A small encoder-decoder audio transcriber, trained from scratch: decoder norm rmsnorm.
Rows from block 10 of the audio encoder, named by matrix and row number. Each number is 500 + 40 x the weight over its row's rms, rounded and kept within 0 to 999. All counts start at 0. Numbers have three digits each. After the name is the row's rms in percent of the matrix's.
# short0: shortcut pointwise conv (encoder.blocks.10.short.0.weight, 288x240x1), inputs 80-159
short0.124 103:449464528488493475479486448410488514454455509499539463530437499501519536490483510463531422502483495501443470611452529396433500521470535481497513439472454397441561517474451512538506538450489537514522455476490500443482508591469456542432394549
short0.125 095:461550500463494543533592572487518526548540508541457553529493413528479503491507501506497577513558522471514444494475423490476511542538574448444520571519391529491536533509513498514510540504561455525491432540432511510467492512483508554449516463
short0.126 087:508519455475429551560520596485511467495505536521494565481512472490510472571597513506439519477499515442552502444512499514480448492513517471524465436502466477492504514514464443504563488523461469563533493554496481479466542504592511445429517584
short0.127 112:519496487477552530484481459449475499457462531481476539491492602463462515450453508513539464480481480511419491446507442472442489547492488516471448473464519522467508442473466457484476494508526459476480543491502484517465543458435496508492503465
short0.128 117:523537416499498485430478466438489514525515483548428492540481480473469470476546537493542466541511503504455500413532457459418532485540507475499558445423529482520476476489521499511481450412482471565523503447477437606499521458472503502538493625
short0.129 089:507486483473472487514445466463493544461500516521469446489478532463546496535445513492554511472467515492444482418544481528416533442531386568491521610529491543484472502545547538484460478453531466493535528570531546534443530504530491442486499492
short0.130 099:511469543468441468440506481581461517468476530442491491521522485533478509453458471479592516502488500481561507468511512483533585496471471532419457489544478526562520467467408475476456517514445453529429569482484513496516501494429443503478587452
short0.131 081:514499460468515485467466502528456439419498490466432428540531518440511444482465526520520504551482525481511536438509509481537475474498361497474481549483442460543553494471504492506616497449504576460513443493520480471549426403565516479514534446
short0.132 108:536409406516514479454479475454480451495501491481495475449442551476528504543487542472489430421448522480507494476467419514491494443514479480502488448491543471479482494505456494504548492508453544424499528491506468514478430572485483474488540521
short0.133 111:521450475480525502440493491480553529627602543500444464521484452545516451519467494439461484392456505469481490495475546481461535458496503514435525512535502484620439513444474567455474455500504558568455514446477522497498477502474538512411478480
short0.134 098:463473513496502508441469481500495467567521502533469515464486459484475528506542508420487460476453443518496624565482430468530438500508482496491495404529465501446484564503476529479526434481453426597472502523465441538420506412462554454491514440
short0.135 101:522510364509554548461459484531562489496485493490527516532511476497492501484471435492443481480533507460482502532452475546441493501571565540419505511512573500500509525537507491484519554519509529484545485563519465485529428515505516483526417515
short0.136 112:478433462574505496488488475513490546474532501527425461488474537539499490435485545515476438504526485448530473430465426503493528542496478541478540515521491459508459528491498473518451509516535479467486531498565506472463439484492513543454517521
short0.137 067:483503464522490507487441519545523503516413552514500480506485495465573553433433510484539484488516581502492523434441465509511408537539459602484431546508518490451423496500510568505530549502552518476545475481460491522546541492434456470418488488
short0.138 107:452458519472532469539421445476550607490503493464501539509509453462495470521535499473487471581453558481499415459532452549483591447477430514496500544493574452540531465460554500520482510506443516526498503491481491472523486470482496502475504467
short0.139 119:466455457471524475507449494478455465507507474467471534500457529528479476568489546522505506512447437544510502453432466431533511478505456470544481469531391470584510441520486484490465490449526461539477466514453534477449476515409436502508565463
short0.140 081:476524488483492477545493465558439520449532435438489455538556469414501518621558551555528523561474515444480507530500485568479518501464509559463488508459441490568538405521488499519509456483596517459536524493486596498458513524448523540477539468
short0.141 100:460485587590555513487520465471475431510461518459494449471449536474554486495483420486464460449522394475496473523434511494476480506504509481435473444467448476545488478476513455471430474467555507493485528523491473465403502434503526476536518498
short0.142 103:494432450578525485522494556548527506481518462455489598553494545475500446445465586483424543555513490480477546508479525442486460480445534499469500517493459415508443508451436466499500528459491508429496487496479540493483518441540528495505459529
short0.143 109:491512442510492477471504446534519493503534480516492543510534505487497468532491516432474550555502431601502532477492491542455470454507533535397454501527490502532495483541466499480498492522452566527559476617518442517494570496548485423476562453
short0.144 109:431522372478538558480489496400520502507457450433496522537531496485441459505456519464457502489447445456513484495486468413451517453513501460521452503468525486498557462551500540448491467544541452510614515543489471474562513431549494426481516464
short0.145 103:528483480477554453506526528458480512467531474516533514480498439512453497545537513459563490427488476511497531524514480510486469503485435462476454501497513458498452477536527564485508503524586481474456490507488463495451511486540503494462495493
short0.146 072:435514486546508466585511523452451468549443539436517473499545533524494479474516463466540397506501571410555453500472492508502486462539477457560504513443564578522511502503531503467535535478460507451467432500416530491517586516498491484457420515
short0.147 110:468501444514481426462485479466456493474485566403505486507466444495476518507500499429446524474516463488512567499489515507562521467506459482476406493500497504450431491498472538437502487483494474505526505480519492431558505425510441451492442483
short0.148 101:458465502479460471440489530542467451549470480513510494502465429556487532443522464512469497458461522460546456573465474553477510510580531521533527562488423454493499421413495517525452406507477503439514534528432465467453508475443499495454561507
short0.149 110:482491447422429577481484405601528496463517483528477585543490437517458492428464465516421483422503550426475450458465495518485479546483521487535516483564522509480473452483485425520462529483527368568489540510510501523506508501551467477550538489
short0.150 110:494482459452501506521505519459497492529502500460461497488511536455410444561480590434470420459472506449353454514521487495471498546469490500486546463533425478519433565506534470476504580477509515496490571564432492563500449512472464515537551555
short0.151 121:452454479516504492471588463465463490647489468490503485491516423501462481491507515506493486483428459492500505441484511444595494452504438473561525488522510471506491425502485514519480510471476484442516484517478492514432450498465532495540510468
short0.152 087:535495496510555488498531495476513467486465446520425472501453527513490513484514502574504473576524429523444574481512499523515540530427457512441459476479545509506493496523468524502450422423455431527524530471451436507542505491569579463465481501
short0.153 095:468421438481475513480494519467564479489480512605544486420474454475494489406477496564598509443469424494475485436518533492521495587479495467466391501542476472452519494459494426518533519456476506504471480511492519556529519473545460486482466428
short0.154 097:537500564478494486474509527419454503482499441516510537460532494477455503511580508500521440494502513408354479471508476513466527450510537532515471522447441490468539506514500496474560509473542512523544537572520425460500477565475492484446595467
short0.155 094:506550501554390464462505527516489457437528472458484505506515547575460538440531541492574498512513500547502520477422491469469506471470613457529550471518451526503598552477444532491488482455468502494493484505503521521492477508510453492493479564
short0.156 112:521563471498552491598518451469499536517561491474436438475523439489454515448483460438476470497486471494436461494511478477533504604511495452526552509516534489462525392459475512453461456496473472535512500543423481485533537436518568557451481558
short0.157 089:474469461563480557529480441477502456479431459503541533478539532443479522448480520458573511385512501496565487491517545590453509469500508493531474464468545487512559531439483532470507514493571528532464525534539487476488503488525481454480552454
short0.158 079:450549465502534520468492553411544506521450603447508590534478479472506515480472517423483519524486488458489578479486454516465527501494505579466464433507534511532506467463480505469471544486512439423493515471493473498478508425499519512433480515
short0.159 111:476492432499483493516474497648462453586462498515468484454450485475472493488521463461514475503488451506533486484483393495480545454463491487503497426454510470546506499473530457437481478527525468501467515432529558404406495506493448491471537487
short0.160 107:486533457481479442522526520514568471457488455436551450504483434454525504486447501463532574530487545496545524452490495529514490471493494498410464475533564488513524494455505469436456450528494423465434486471517486505480500524383444484444454429
short0.161 084:523481524517482484429519496513522478514488464503525532467464544549468543562504441497459495559475519517465448471507484511509441483526490570528563522505547516465499514514504496543514535498492480492521475446501473586414522446399523459507502566
short0.162 091:496507495511551476454490505512528523507464486457471449486469514463472467454446470464455523418476444452531447466478490512502521509470440480452467445455461473498524484489480490523492435511503500481484464533469461568462533383501452499474492478
short0.163 108:469503517506524534460421555481544496484489459517495488475466542531483507526433463566535517563464477455486529471468508489509480435488499553507483484460511508525480485453518400499502498569538560545555537447469491571525495465453541458443445513
short0.164 108:455483554509530511525547457500524480517430543413445478470550531593529446467450457489460471524523475573476561471481415515458450493458510478507543506487515502476513505475496486513530509502489472448502486480468377491524576453516519459492480524
short0.165 095:470510521463498540485505511447478495495506517497455433566453503426493513425499505430533456536471522518532497401505479499502479489495499507474491518513439483492538459469496455437493487379517436542618576548524542496463521516522484492487503445
short0.166 111:530504479564426434490514450461560496461456474442451467554460473528493502465494524398495476514501465482494476509501499531463364456523489549550530469458484481504463532505584539504467489482486489495488452519451540463462530381521480435485577466
short0.167 102:527455453473438516553526472470492482469575452464517471489444499514458468407491485424486526498459543452500514418400483533437460457521519490462493439448460530481490434468437559433537490475573497455488504506517466586475470528480436558462480507
short0.168 097:488479487535479481474530502537469464444603487524539521500485528562469489483547521468491470500475493547545465436530514513608476494504548540497538522516398506537535556530479543521405497545546479510487423551469492569492515443554570514522522532
short0.169 087:477474536466489540454511481509453500464492560477485523516546462491508478482542496493464471477490495448497395463492580505453410511466525513537491494584489551578521521446511481461427519483562522497505574484473471424483473524561494573487484439
short0.170 085:561482460518487494513457477501499534545511591481476491503462606448464532461524522526503466452526524456488499499450413554521468438494545483563562482604520538514492518543593520479477415470503478543505598522498610486416522504438478490456505564
short0.171 101:471513401433528461528527438510517504481472486475557458458515503551433505489534467407523491437532488485533492521529467484519445516458471457541434435429491500466411472492501488478508622464512525429523489524548530495552495472396473439480529473
short0.172 094:487429488520509531552462530466579455531472502473513461548490486556555489492474519543501496554470521477456492485415498534440550475550505545493487546572571504521542477516526540473518487475466479496480516496500487509465541454465466545502487503
short0.173 107:499494490464501554484493431532632468456477491538500432456536474488489425525449481510478495480488479549598458532531495507456501444532481489373488521446566447463459490547506532488429501525496538469582454537553508510459458537502565497548546525
short0.174 105:468463479451461459465501463517563573544525509451521519441463518446527519481526509451528466483478453492467556475524556501465488486485435494533473488473555565529462537452449466539475511505454541507522484464500510448418524522479497529545413512
short0.175 095:457523396503474535456529484454537508513464512527539504497523519392410539566417474470469408539544465491452520479458537513547491504536473511558545526555507518422521474575473494469521571462515533536487469540495424507514488456595471523440515495
short0.176 112:487490468486512474475499409494552435498559458421495474483461512528475503476484478450508489499492484542545485509504527466460534494509454417537489466541551498521460486496474547558524499527483462436504565531511473457523487491466457442490467487
short0.177 103:448479472416572499485496461450522507509494474497488539483473460505503499536511496463502465481519454493564479601432548491460465523463501591498453598494436559499507425547504425469498488571573484534543474498488437518516495496546587505466490468
short0.178 092:428515573488506480512480509468488442511467436587424486508538526478465503522436587444483414458485553453448495427472512526540477560567505515503446424583515462488497477519563504499407524450539471500475457500549489504516504399430521550518512466
short0.179 098:522524500499540507508449609510442498523544542522483506502520482473509472481506463529562452487487449485477465506499555493451558474420408460439463438459469442474510475440572548501386476591421574490463465513506512549503468459587533487535509511
short0.180 101:469503489531538487526513535438512496433554455512475441460458475475514403479476451510443510515493530490504525481483458584484449443570475506477446550518401523455505474494560437503460469514472502520484428492511547552480439523503508544479505446
short0.181 097:494499459449545474598526443510566484480482500446510583494479459471469468470389469506525538467474528495482517464516513522481469522485525545546540500480566524519464498499512466503476490364490491541545475516462480479468552516618449494480510489
short0.182 110:491504422472483526443594457432474515487449461507456535502472475522351549473509512475523501468512473496499501442483480474557486491455515522496574489522510552478512486488478470456466474477554469499502506605475477500381464500525431438502488544
short0.183 107:462515454485477475459492470502450480502495563547490495605524492498502502447492531476512476514475447483421529469470493540487481501514505498481510470522515420451479432449522479502469492518508505496510455470504504528495519481466501463465499428
short0.184 100:481472495562502448473494469517540471490478473431441507503441509504533419532485518468560528420523493455500394535482534476486484570472499465507478606463543457522498487443507470482479548517512483515462448496494484551434515507455497495469497490
short0.185 103:508486522507580424519585501444480446463484479486511505495472473534387461521473503475462515510540442498482501498553542488564497523461504442520460450565542527512522491436538528505525534601494461512549451491535598451517514444498489498424465546
short0.186 093:449420480465524504501456473557457591546477458556446402516428491517514479460495467504524500473492461433457432572472487434492516557467524414551486476437446439462515556462584561519476537471548468448492514418521546457511478516465486499434499508
short0.187 104:528446490501481513565457470423472586470469489532509505487464457453394438499505463427431447481519534425477418447499486499489522458471469509498456504475446493484479464452507453460465474487518480497505484595383464562459440552491521488533515515
short0.188 105:477543516481552496515479487523463522472443491503499501535496494458464443476482481500483572491512440520472567529494556521496507493511498473483411487497429540491464465553479479456481509477529516486478521543509546427504496521450468572534465469
short0.189 106:426473463516517494449452497575474494477502467453432492522522441522449503502472482466519542455460424518463427504499484495429472472523470460502516554475502497476437447501560491424441575490515497437487488559478528529435434484473503486432434495
short0.190 104:513533448487418535495522466400523504545472477560525516478537506464601512531527468525510510516422451533463471459527490466496471456468485478524477470506436494530447564584457453487509490517446469556521495503506566570467493471495498505516526525
short0.191 094:423510418522443516438488459471582451482487523504461524503453522496560516491404579470573464491498413522476518447492487502483462499558509446453422522428477550488510504515492551458493436445504530579502486512507439481525456480514518547496504478
short0.192 100:454491492431420501475445499542479425485554513488434496491475519522598490606483492446455467429530522494431461501447562486565502454564493480484480479526532498449466496535543503522484553501533441541637497546477606534482479533503465464485477494
short0.193 098:491527491430459462588497486491452542515522505546501523441444441477579452540551501552538532519527433467502434439449508543521434453463510491460480474495505552502471535467530455528576517512561551422563430555445468487562441475439477394465420467
short0.194 086:529501499498491445509541453458475479530482548457489532470506492440514442491568529524522492542541484440467515629554413425525549509476555524536461498562504435469554491463487505533493512500546505506516475502580450455485470536432481494575413509
short0.195 107:407503483493506432504484440503495486453490509505530470515455506464537512499386458477601574485487512496457468478530453532467495505488449460443520474510514511534469507457497449480478465488449494465444492548454441554441499486427493473487517518
short0.196 118:597538456510557594503427483484550488529413468533496476614475459474592452504485456495496496524472509461513465403484481424513540488513479500434501607505473466470496456438516489435499500444484451555435447497527450560520603495529486552462450496
short0.197 096:502517470496565442529432445518547514507598467463424521485520502601471431487527539478464509490518444518500418505482483419469481525539556516470543470479537483434437467502516523532491470481507588471508464449470442488498491507508462468501413556
short0.198 101:427492463579455505511494439515445460521493502537493522492488425534484483549447492497504472430474490463517441513522456557501509529478461497508493469488522536428398441452525455520506534438578490493500446433500492444535504462500548499488490426
short0.199 106:482561452529493408433499466529476457501477536478484531525465479442484518539507424428434408473473526519538473490482535555454503457522469541569485534527488548516481514525417496495475573408525498389547479495560466487592525533563530525523473423
short0.200 089:528473446451454519438541482516438526499532514561571465508522481414481491424533474455474479469476515566558498545474521519515456541439464519500450525449539520501476445489485432577494450475601496487565453445490496501451481499483470552449481566