{"model": "encoder-decoder audio transcriber", "dataset": "read English sentences (LibriTTS-R)", "train_examples": 15625, "time_shift_ms": 100, "n_mels": 64, "hop_length": 160, "input": "log_mel", "spec_augment": true, "win_length": 512, "tokenizer": "char", "vocab_size": 32, "encoder_arch": "quartznet", "encoder_norm": "batchnorm", "encoder_activation": "gelu", "encoder_depths": [5, 5, 5], "encoder_kernel_size": 13, "encoder_stem": "single", "encoder_widths": [192, 240, 288], "fusion": "prefix", "decoder_width": 192, "decoder_layers": 8, "decoder_norm": "rmsnorm", "decoder_norm_position": "pre", "decoder_activation": "swiglu", "decoder_mlp_ratio": 2, "decoder_head_dim": 16, "decoder_fused_qkv": true, "decoder_bias": "none", "decoder_qk_norm": false, "decoder_parallel_block": true, "decoder_inner_norm": false, "decoder_drop_path": 0.15, "decoder_positions": "sincos", "decoder_prefix_bidirectional": false, "decoder_connector": "mlp", "decoder_tie_embeddings": false, "init": "small_normal", "residual_init": "zero_last", "optimizer": "muon", "muon_scale": "match_rms_adamw", "lr": 0.0036, "momentum": 0.98, "nesterov": true, "orthogonalizer": "newton_schulz_5", "adamw_lr_other_params": 0.0024, "steps": 12200, "batch_size": 128, "epochs": 99.9, "lr_schedule": "cosine", "final_lr_fraction": 0, "warmup_steps": 1220, "weight_decay": 0.0, "adamw_weight_decay_other_params": 0.05}
Rows from block 10 of the audio encoder of a small encoder-decoder audio transcriber, named by matrix and row number. Rows with one number belong to one channel. Each number is 128 + 24 x the weight over its row's rms, rounded and kept within 0 to 255. All counts start at 0.
After each channel's rows are labels from the 100 clips, of 14976, where the channel reaches its highest value: "responds to" is what is common among them. Only what is clearly more common there than usual is listed. The data: read English sentences (LibriTTS-R). In brackets: how many of the 100.
# convs1: first pointwise conv (encoder.blocks.10.convs.1.weight, 288x240x1), inputs 120-239
# convs3: second pointwise conv (encoder.blocks.10.convs.3.weight, 288x288x1, transposed), outputs 144-287

convs1.33 [117 129 140 159 149 122 146 157 130 129 105 138 128 141 113 127 142  82 108 160 125 133 136 167 134 145 142 147 129  90 108 118 124 167 100 129 125 122  72 125 132 151 118 128 132 151 146 131 121 151 121 132 142 134 118 168 135 121 106 153 139 122 141 127  85 128 111 159 139 140 141 139 165 159 136 134  79 116 111 142 156  98 109 153 118  89 141 152 127 146 151 121 113 124 111  83  79 134 143 149 137  97 102 133 137 110 192 156 167 114 149 116 128 113 142  99 134 128 134 111]
convs3.33 [157 139 142 146 124 146  84 100 125 132 118  92 118 110 136 143  94 116 116  64 154 132 136  95  81 108 118 133 108  88 136 160 146 114 113 136 119 132 119 129 147  80 113 120 149 194 141 144 137 130  93 113 139 168 133 109 180 125 142 120 112 100 127 145 134 119 112 106  88 128 132 172 128 113 118 121 139 103 132 179 133  82 125 144 150 116 160 161 143  96 123 143  78 119 143 136 118  87 114 111 128  84 110 151 131 129 143 118 130 109 131 142 148 114 153 119 141 134 139 135 116 141 163 255 126 114 133 125 144 106 135 136 109 132  75 143 129 115 145  78 106 111 117 133]
responds to: voice: female (94)

convs1.114 [124 108 138 161 163 135 116 141 156 164 103 112 126 121 113 137 112 107 153 134 143 124 124 103 159 153 126  98 163 142 104 108 144 123 105 146 108 121 136 109 124 143 104 123 164 123 112 154 125 144 100  87 105 111 141 113 124 150 111 114 109 106 104 128 140 148 119  93 115 112 139  89 122 102 142 148 136 111  71 101 139 169 142 115 109 101 138 171 111 127 154 164 143 147 146 107 111 129 140 167 128 127  97 125 142 103 181 127 170  93 109  93 108 126  96 130 151 117  99  96]
convs3.114 [129 125 124 107 149 128 115 134 129 115 113 125 123 143 135 157 127 135 151 136 144 161 125 157  85 143 119  84 172  89 149 129 103 131 106 136 103 113  93 160 119 113 150 132  81  70  99 135  89 164 145 156 129 161 107 106 127 178 164 100 127 112 166 152 151 146 117 106 107 152 123 152 145 136 101 120 132 145 145 152 101 126 148 112 132 132  93 100  97 161 132 108  90 135 160 142 182 116 143  99 143 181 172  85 114 140 122 145 153 121 143 161 136 115 144 122 154 138 129 155 139 141 104  28 166 130 140 138 147  76 117  86 134 163 151 110 134 127 130 127  99 104 102 122]
responds to: voice: female (94)

convs1.81 [150  63 112 137 111 117 116  99 135  88 146 127  87 100  98 126 130 158  87 153 110 135 126 101 131 105 142 129 129 101 101 136 124 151 105 142 117 134 145  76 156 105 124 128 110 142 216 154 120 162  73 143  96  84 117 111 151 143  77 132 152 145 182 137 118 135 166 101 134 110 136 121 162 145 140  99 141 117 121 168 130 145 141 138  84 114 146 117 121 147 138 124 129 149 127 117  74 135 129 163  91 134 117 111 141 122 131 171 115 147 115 119 130 135  95 117 127 151 125 122]
convs3.81 [139 122 106  99 109 187 116 132 144 113 134 146 104 131 126 143  90 129 121 153 122 104 148 132 122 130 123 102 142 125 105 104 182 143 152 127  77 127 118  95 158 173 124 102 105 162  67 152 114 167  91 154 149 121 117 145 104 152 134 174  47 146 108 108 132 135 140 120 151 128 130 136 116 104 148 149 173 125 112 151  81 163 154 141 124 127 136 102 123 163 130 158 132 123 144 113 148  98 111 140 117  75 149 138 128 157 147 122 150 150 124 153 115 155 128 100 106 132 107 111 132 137 123 170 155 121 181 132 159  94 121  91 108 116 113 130 120 196 161 137 134 139 125 141]
responds to: voice: female (80)

convs1.1 [141 107 124 151 152  81  71 123 141 132  85 141 154 104  91 119  97 152 134 103 134 132 110 124 136 134 133 155  64 135 110 146 114 114 134 144 153 123 125 117 115 176 155 112 144 117 124 152 138 129 122 165 142 133 134 119 146  92 153 114 137 128 149  98 140 130 118 148 129 110 145 126 121 183 121 128 111  97 124 150 144 130 163  76 129 163 121 118  84 147 146 147 138 127 153 117 115 163 131 148 118 128  99 124 128 133 133 107 140 159 161 184 109 132 135 129 133 145 161 167]
convs3.1 [133 152 124 115  89 116 113 149 142 166 101 110 170 111 124 103  76 117 132 117 146 177 107 150 169 136 113 141 137 143 148 162 132 152 115 101 162 123 130 133 119 124 133 143  98 126 106  94 124 102 141 121 154 113 118 155 153 184 110 127 122 141 103 188 120 149  87 121 149 110 107 104 139 163 155 112 151 151  75 141 100 117 156 135 119 112 129 103 129  94 152 136  84 135 127 103 150 135 112 123 169 134 127 131 155 118 164 140 110 103 123 121 145 125 142 151  93 147 185  97 151 134 134 153 112 114 102 160 128 140 129 149 154 133 123 133 137 154 105 151  97 114 146 139]
responds to: the word "you" (34)

convs1.204 [170 146 115 181 113 106 132 140 128 129 118 100 137 142 129 133 104 104 132 110 127  86  92 133 160 149 109 135 115 144 126 131 104 111 144 150 109 118  94 151 135 189 108 168 139 137 105 109 125 158  92 157 131 158 124 140 172  78 148 116 124 109 176 123 181  98 145 156 145 171 132 122 186 139 160 121 127 118 127 174 131 117  86 135 165  92  97 134 159  97 140 141  76 127 171 143 133 113 144 142 111 158 136 118 138 123 100 102 117  83 157 113 135 123 152  94 145 122 119 190]
convs3.204 [139 142 104 156 154 115 144  67  90 141 135 124 163  96 122 131 106 123 106 111 145 162  99  60 105 167 129 119 119  82  99  84 128 121 111 103  87 154 176 130 113 110 139 135 103  97 108 153 122 105  87 143 132 126 122 157 131 138 123 144 126 158 113 148 169 138 121 116 161 113 108 121 120 128 134 130  99 133  91  85 150 110 130 152 144 125 116 124 135 103 114  98 147  94 118 111 138 114 163 135 116 142 157 130 112 114  94 140  98 134 104 116 147 145 107 134 149 152 164 122 146 110 135 118 156 124 130 136 130  91 168 119 124  90 141 110 126 142 169  66 124 128 163 115]
responds to: voice: female (90)

convs1.6 [ 82 126 164 147 138 143 120 159 102 117 133 200 136  86 150 123 138 116 170 145 110 167 163 119  82 112 114 154 128 136  96  58 125 162 122 176  99 110 149 111 141 134 108 162 169 147 143 140 126 152 132 131 100 111 181 119 131 167 106 144 122  99 139  89 147 132 132  88 126 150 113 100 133 148 154 160 118 145 119 170 124 149  68 151 101 138 138 130 144 118 156 105  62 138 144  94 160  99 134 137 118 136 162 128 164 105 114 131 136 108 148 117 116 156 146 146 162 128 106 188]
convs3.6 [ 99 160 144 108 130 120  93 167 126 170 126 153 151 100 112  97  91 112 151 158  93 140 108 113 111  96 135  97 103 125 177  94 154 130 100 125 102 161 129 172 136 149 152 111 102 122 111 147 130 112 134  93 113 134 108  81 118 124 140 159 129 160  76 118 140 160  98 182 143 139  73 169 148 112 140 136 102 124 159 166 130 106 114 112 109 127 152 103 139 104 121 130 132 118 161 153 107 111 113  97 104 108 112 142 107 112 132 146 134 138 132 120 131  87  92 125 151 121 130  94 102 101 132 105 138 124 121 121 108 100 134 128  94 160 151 158 158 139 178 129 130 140 129 156]
responds to: voice: female (80)

convs1.5 [123 136 115 124 154 138 181 133 126 124 135 141 150 125 145 111 113  62 110 150 143 106 138 111 108  44 113 103 123 102 150 161 114 120 119 170 125 150 130 111 150 126 113 133  65 147 138 189 129 141 119 143 129 130 129 125 122  99  80 144 119 140 117 100  88 152 145 155 105 141 102 115 177 101  95 112 141 112 127 160  96 136 104 106 118 109 129 132 135 151 105 139 139 168 106 119 160 146 123 136 130 110 127 162 136 135 124 142  94 106  79 145  95 117 134 101 118 139  80 133]
convs3.5 [104 192 126 155 143 123 173 161 163 115 146 120  79 152 131 138 117 146 129 172 127 112 105 157 152 132 159 150 131 141 143 139 128 119 115 137 139  77 157 133 111 107 103 150 109 121 104 139 154 111 140 121 142 121 112 117 121 122 126 152  93 149 102 126 159 115 151  90 120 129 158 135 124 146 156 128 147 125 122 134  94 139 141 186  94 117 115 106 154 144 161 150 123 101 153 109 108  93 141 139  91  92 137 181  97 132 118 155 124  91 100 109 157 149 121 136 140 125 158 101 141 143 103 165 143 105 139  84  90  90 182 123 127 143 112 132 136  85  88 150 167 127 162 159]
responds to: voice: female (81)

convs1.259 [128 112 140 107 107 146 121 120 107 119 122 103 123 127 111  83 102 114 154 132 124 114  88 133 115 127 151 133 139 148 155 122 131 141 154  93  94 154 166 158 172 103 145 138 126 164  90 107 168  92 122 124 117 132 123 139 112 162 119 113 119 133 118 149  73 106 156 118 139 167 110 129 110 135 115 128 130 108 100 156 111 111  95 120 185  83 116  94 136 142 117 119 144 178 131 159 145 122  88 122 121 117 159 107 143 124 102  91 130 162 119 124  82 155 187 161 102 147 149 110]
convs3.259 [108 119 128 133 135 134  96 105  81  89 151 126  80 150 148 130 111 152 130 153  81 161 101  84  96 107 112 114 148  93 136 112 118 130 149 140 112 103 111  95 121 108 141 124  92 138 109 138  85 111 110 109 136 127  95  82 116 152 130 140 138 103 162 137 116 123 114 132 143 112 130  96 141 163 123 127 100 128  93 131 121 182 124 109 151 122 171 152 111 106 125 152 140 149  86  87 127 120 164 117 135 135 129 158 128 130 119 112 102 118 119 120 122  94 200 143 108 132 119 135 128  98  86 120 149 153 128 181 132 135  99 102 102 152 132 135 150 138 118 149  95 130 145 129]
responds to: voice: male (91)

convs1.110 [100 115 142 121 132 116 130 137 143 135 104  89 150 146  76 148 124 123 100 113 136 111 160 126 103 135 131 123  97  96 114 109  98 156 133 134 144 142  84 138 101 153 115 118 148 114 123 132  80 149 128  81 125 160 126 130 115 139 139 154 169 147 111 140 140  99 108 141 133 144 125 114 118 139 170 145 114 113 134  85 105 121 133 126 110 150 110 100 128 121 139  89 146 111 124 116 115 116 124 129 160  94 131 143  95 137  76 121 127 146 103 151 114 160 148 149 156 147 115 126]
convs3.110 [132 139 145 126 183 128 140  95 126 119  88 142 135 121 134 119  95 113 147  78  98 149  92 131 110 105 161  96 132  97 142 117 126 166 136 119 135 108  89 157 144 118 145 108  84 118 140 164 132 106 139 144  94 153 137 117 119 164 172 172 105 134 143  99 167 125 166 127 145 130 157 168 101 105 105 126 129 112 153 125 170 118 147 163 156 120 156 154 153 122 100  97 130 133 140 109 144 135 187 154 151 116 114 115  78 123 127 129 106 145 105 132 135 143 145  98 131 103  67 143 132 111 144 108 159 157 172  97 198 127 107 138 133 112 179  95 136 135 160 142 120 113  96 127]
responds to: the word "you" (44); the word "will" (27)

convs1.54 [ 74 116 128 146 105 101 138 117  82 120 146 110 130 107 141 155 136 142 104 130 106  98 131 119 106 137 117 111 119 127 137 160 119 106 155 128 153 146 121 121 119 117 119 151 151 143 127 135 150 140 152 132 149 137 117  78 165 123 128 158 172 111 144 129 131 132  87 117  97 106 156  81 115 153 186 131 141 129 196 101 147 118  93 138 173 104 137  66 111 118 111 105 210 136 131 113 111 122  87 111 155 125 105 150 146  56 101 155  98 154  90 147 165 122 104 141 126 126 195  98]
convs3.54 [116 154 155 157 133 131 140 120 145 154 112 130 173 168 141 112 121 132 114 151 152 150 151 181 127 144 100 110 134 122 148 133 109 115 149 135 125  82 151  92 128 107 138 140 116 127  98 109 115  96  88 150 122 126  89 129 142 124 104 129 128 127 150  85 129 145 144 109 121 121 185 134 134 115 150 121 119 127 128 141 163 138 108 170 140 125 114 139 113 151 146  99 158 149  87 189 112 116 153 147 153 130 134 120 167  90 162 131  99 148 132 135 122 125  97 139 132 157  95 111  92 103 135  95 135 141 139  77 135 134  63 133 135 127 118 111  70 124 172 173 163 129 111 122]
responds to: voice: female (79)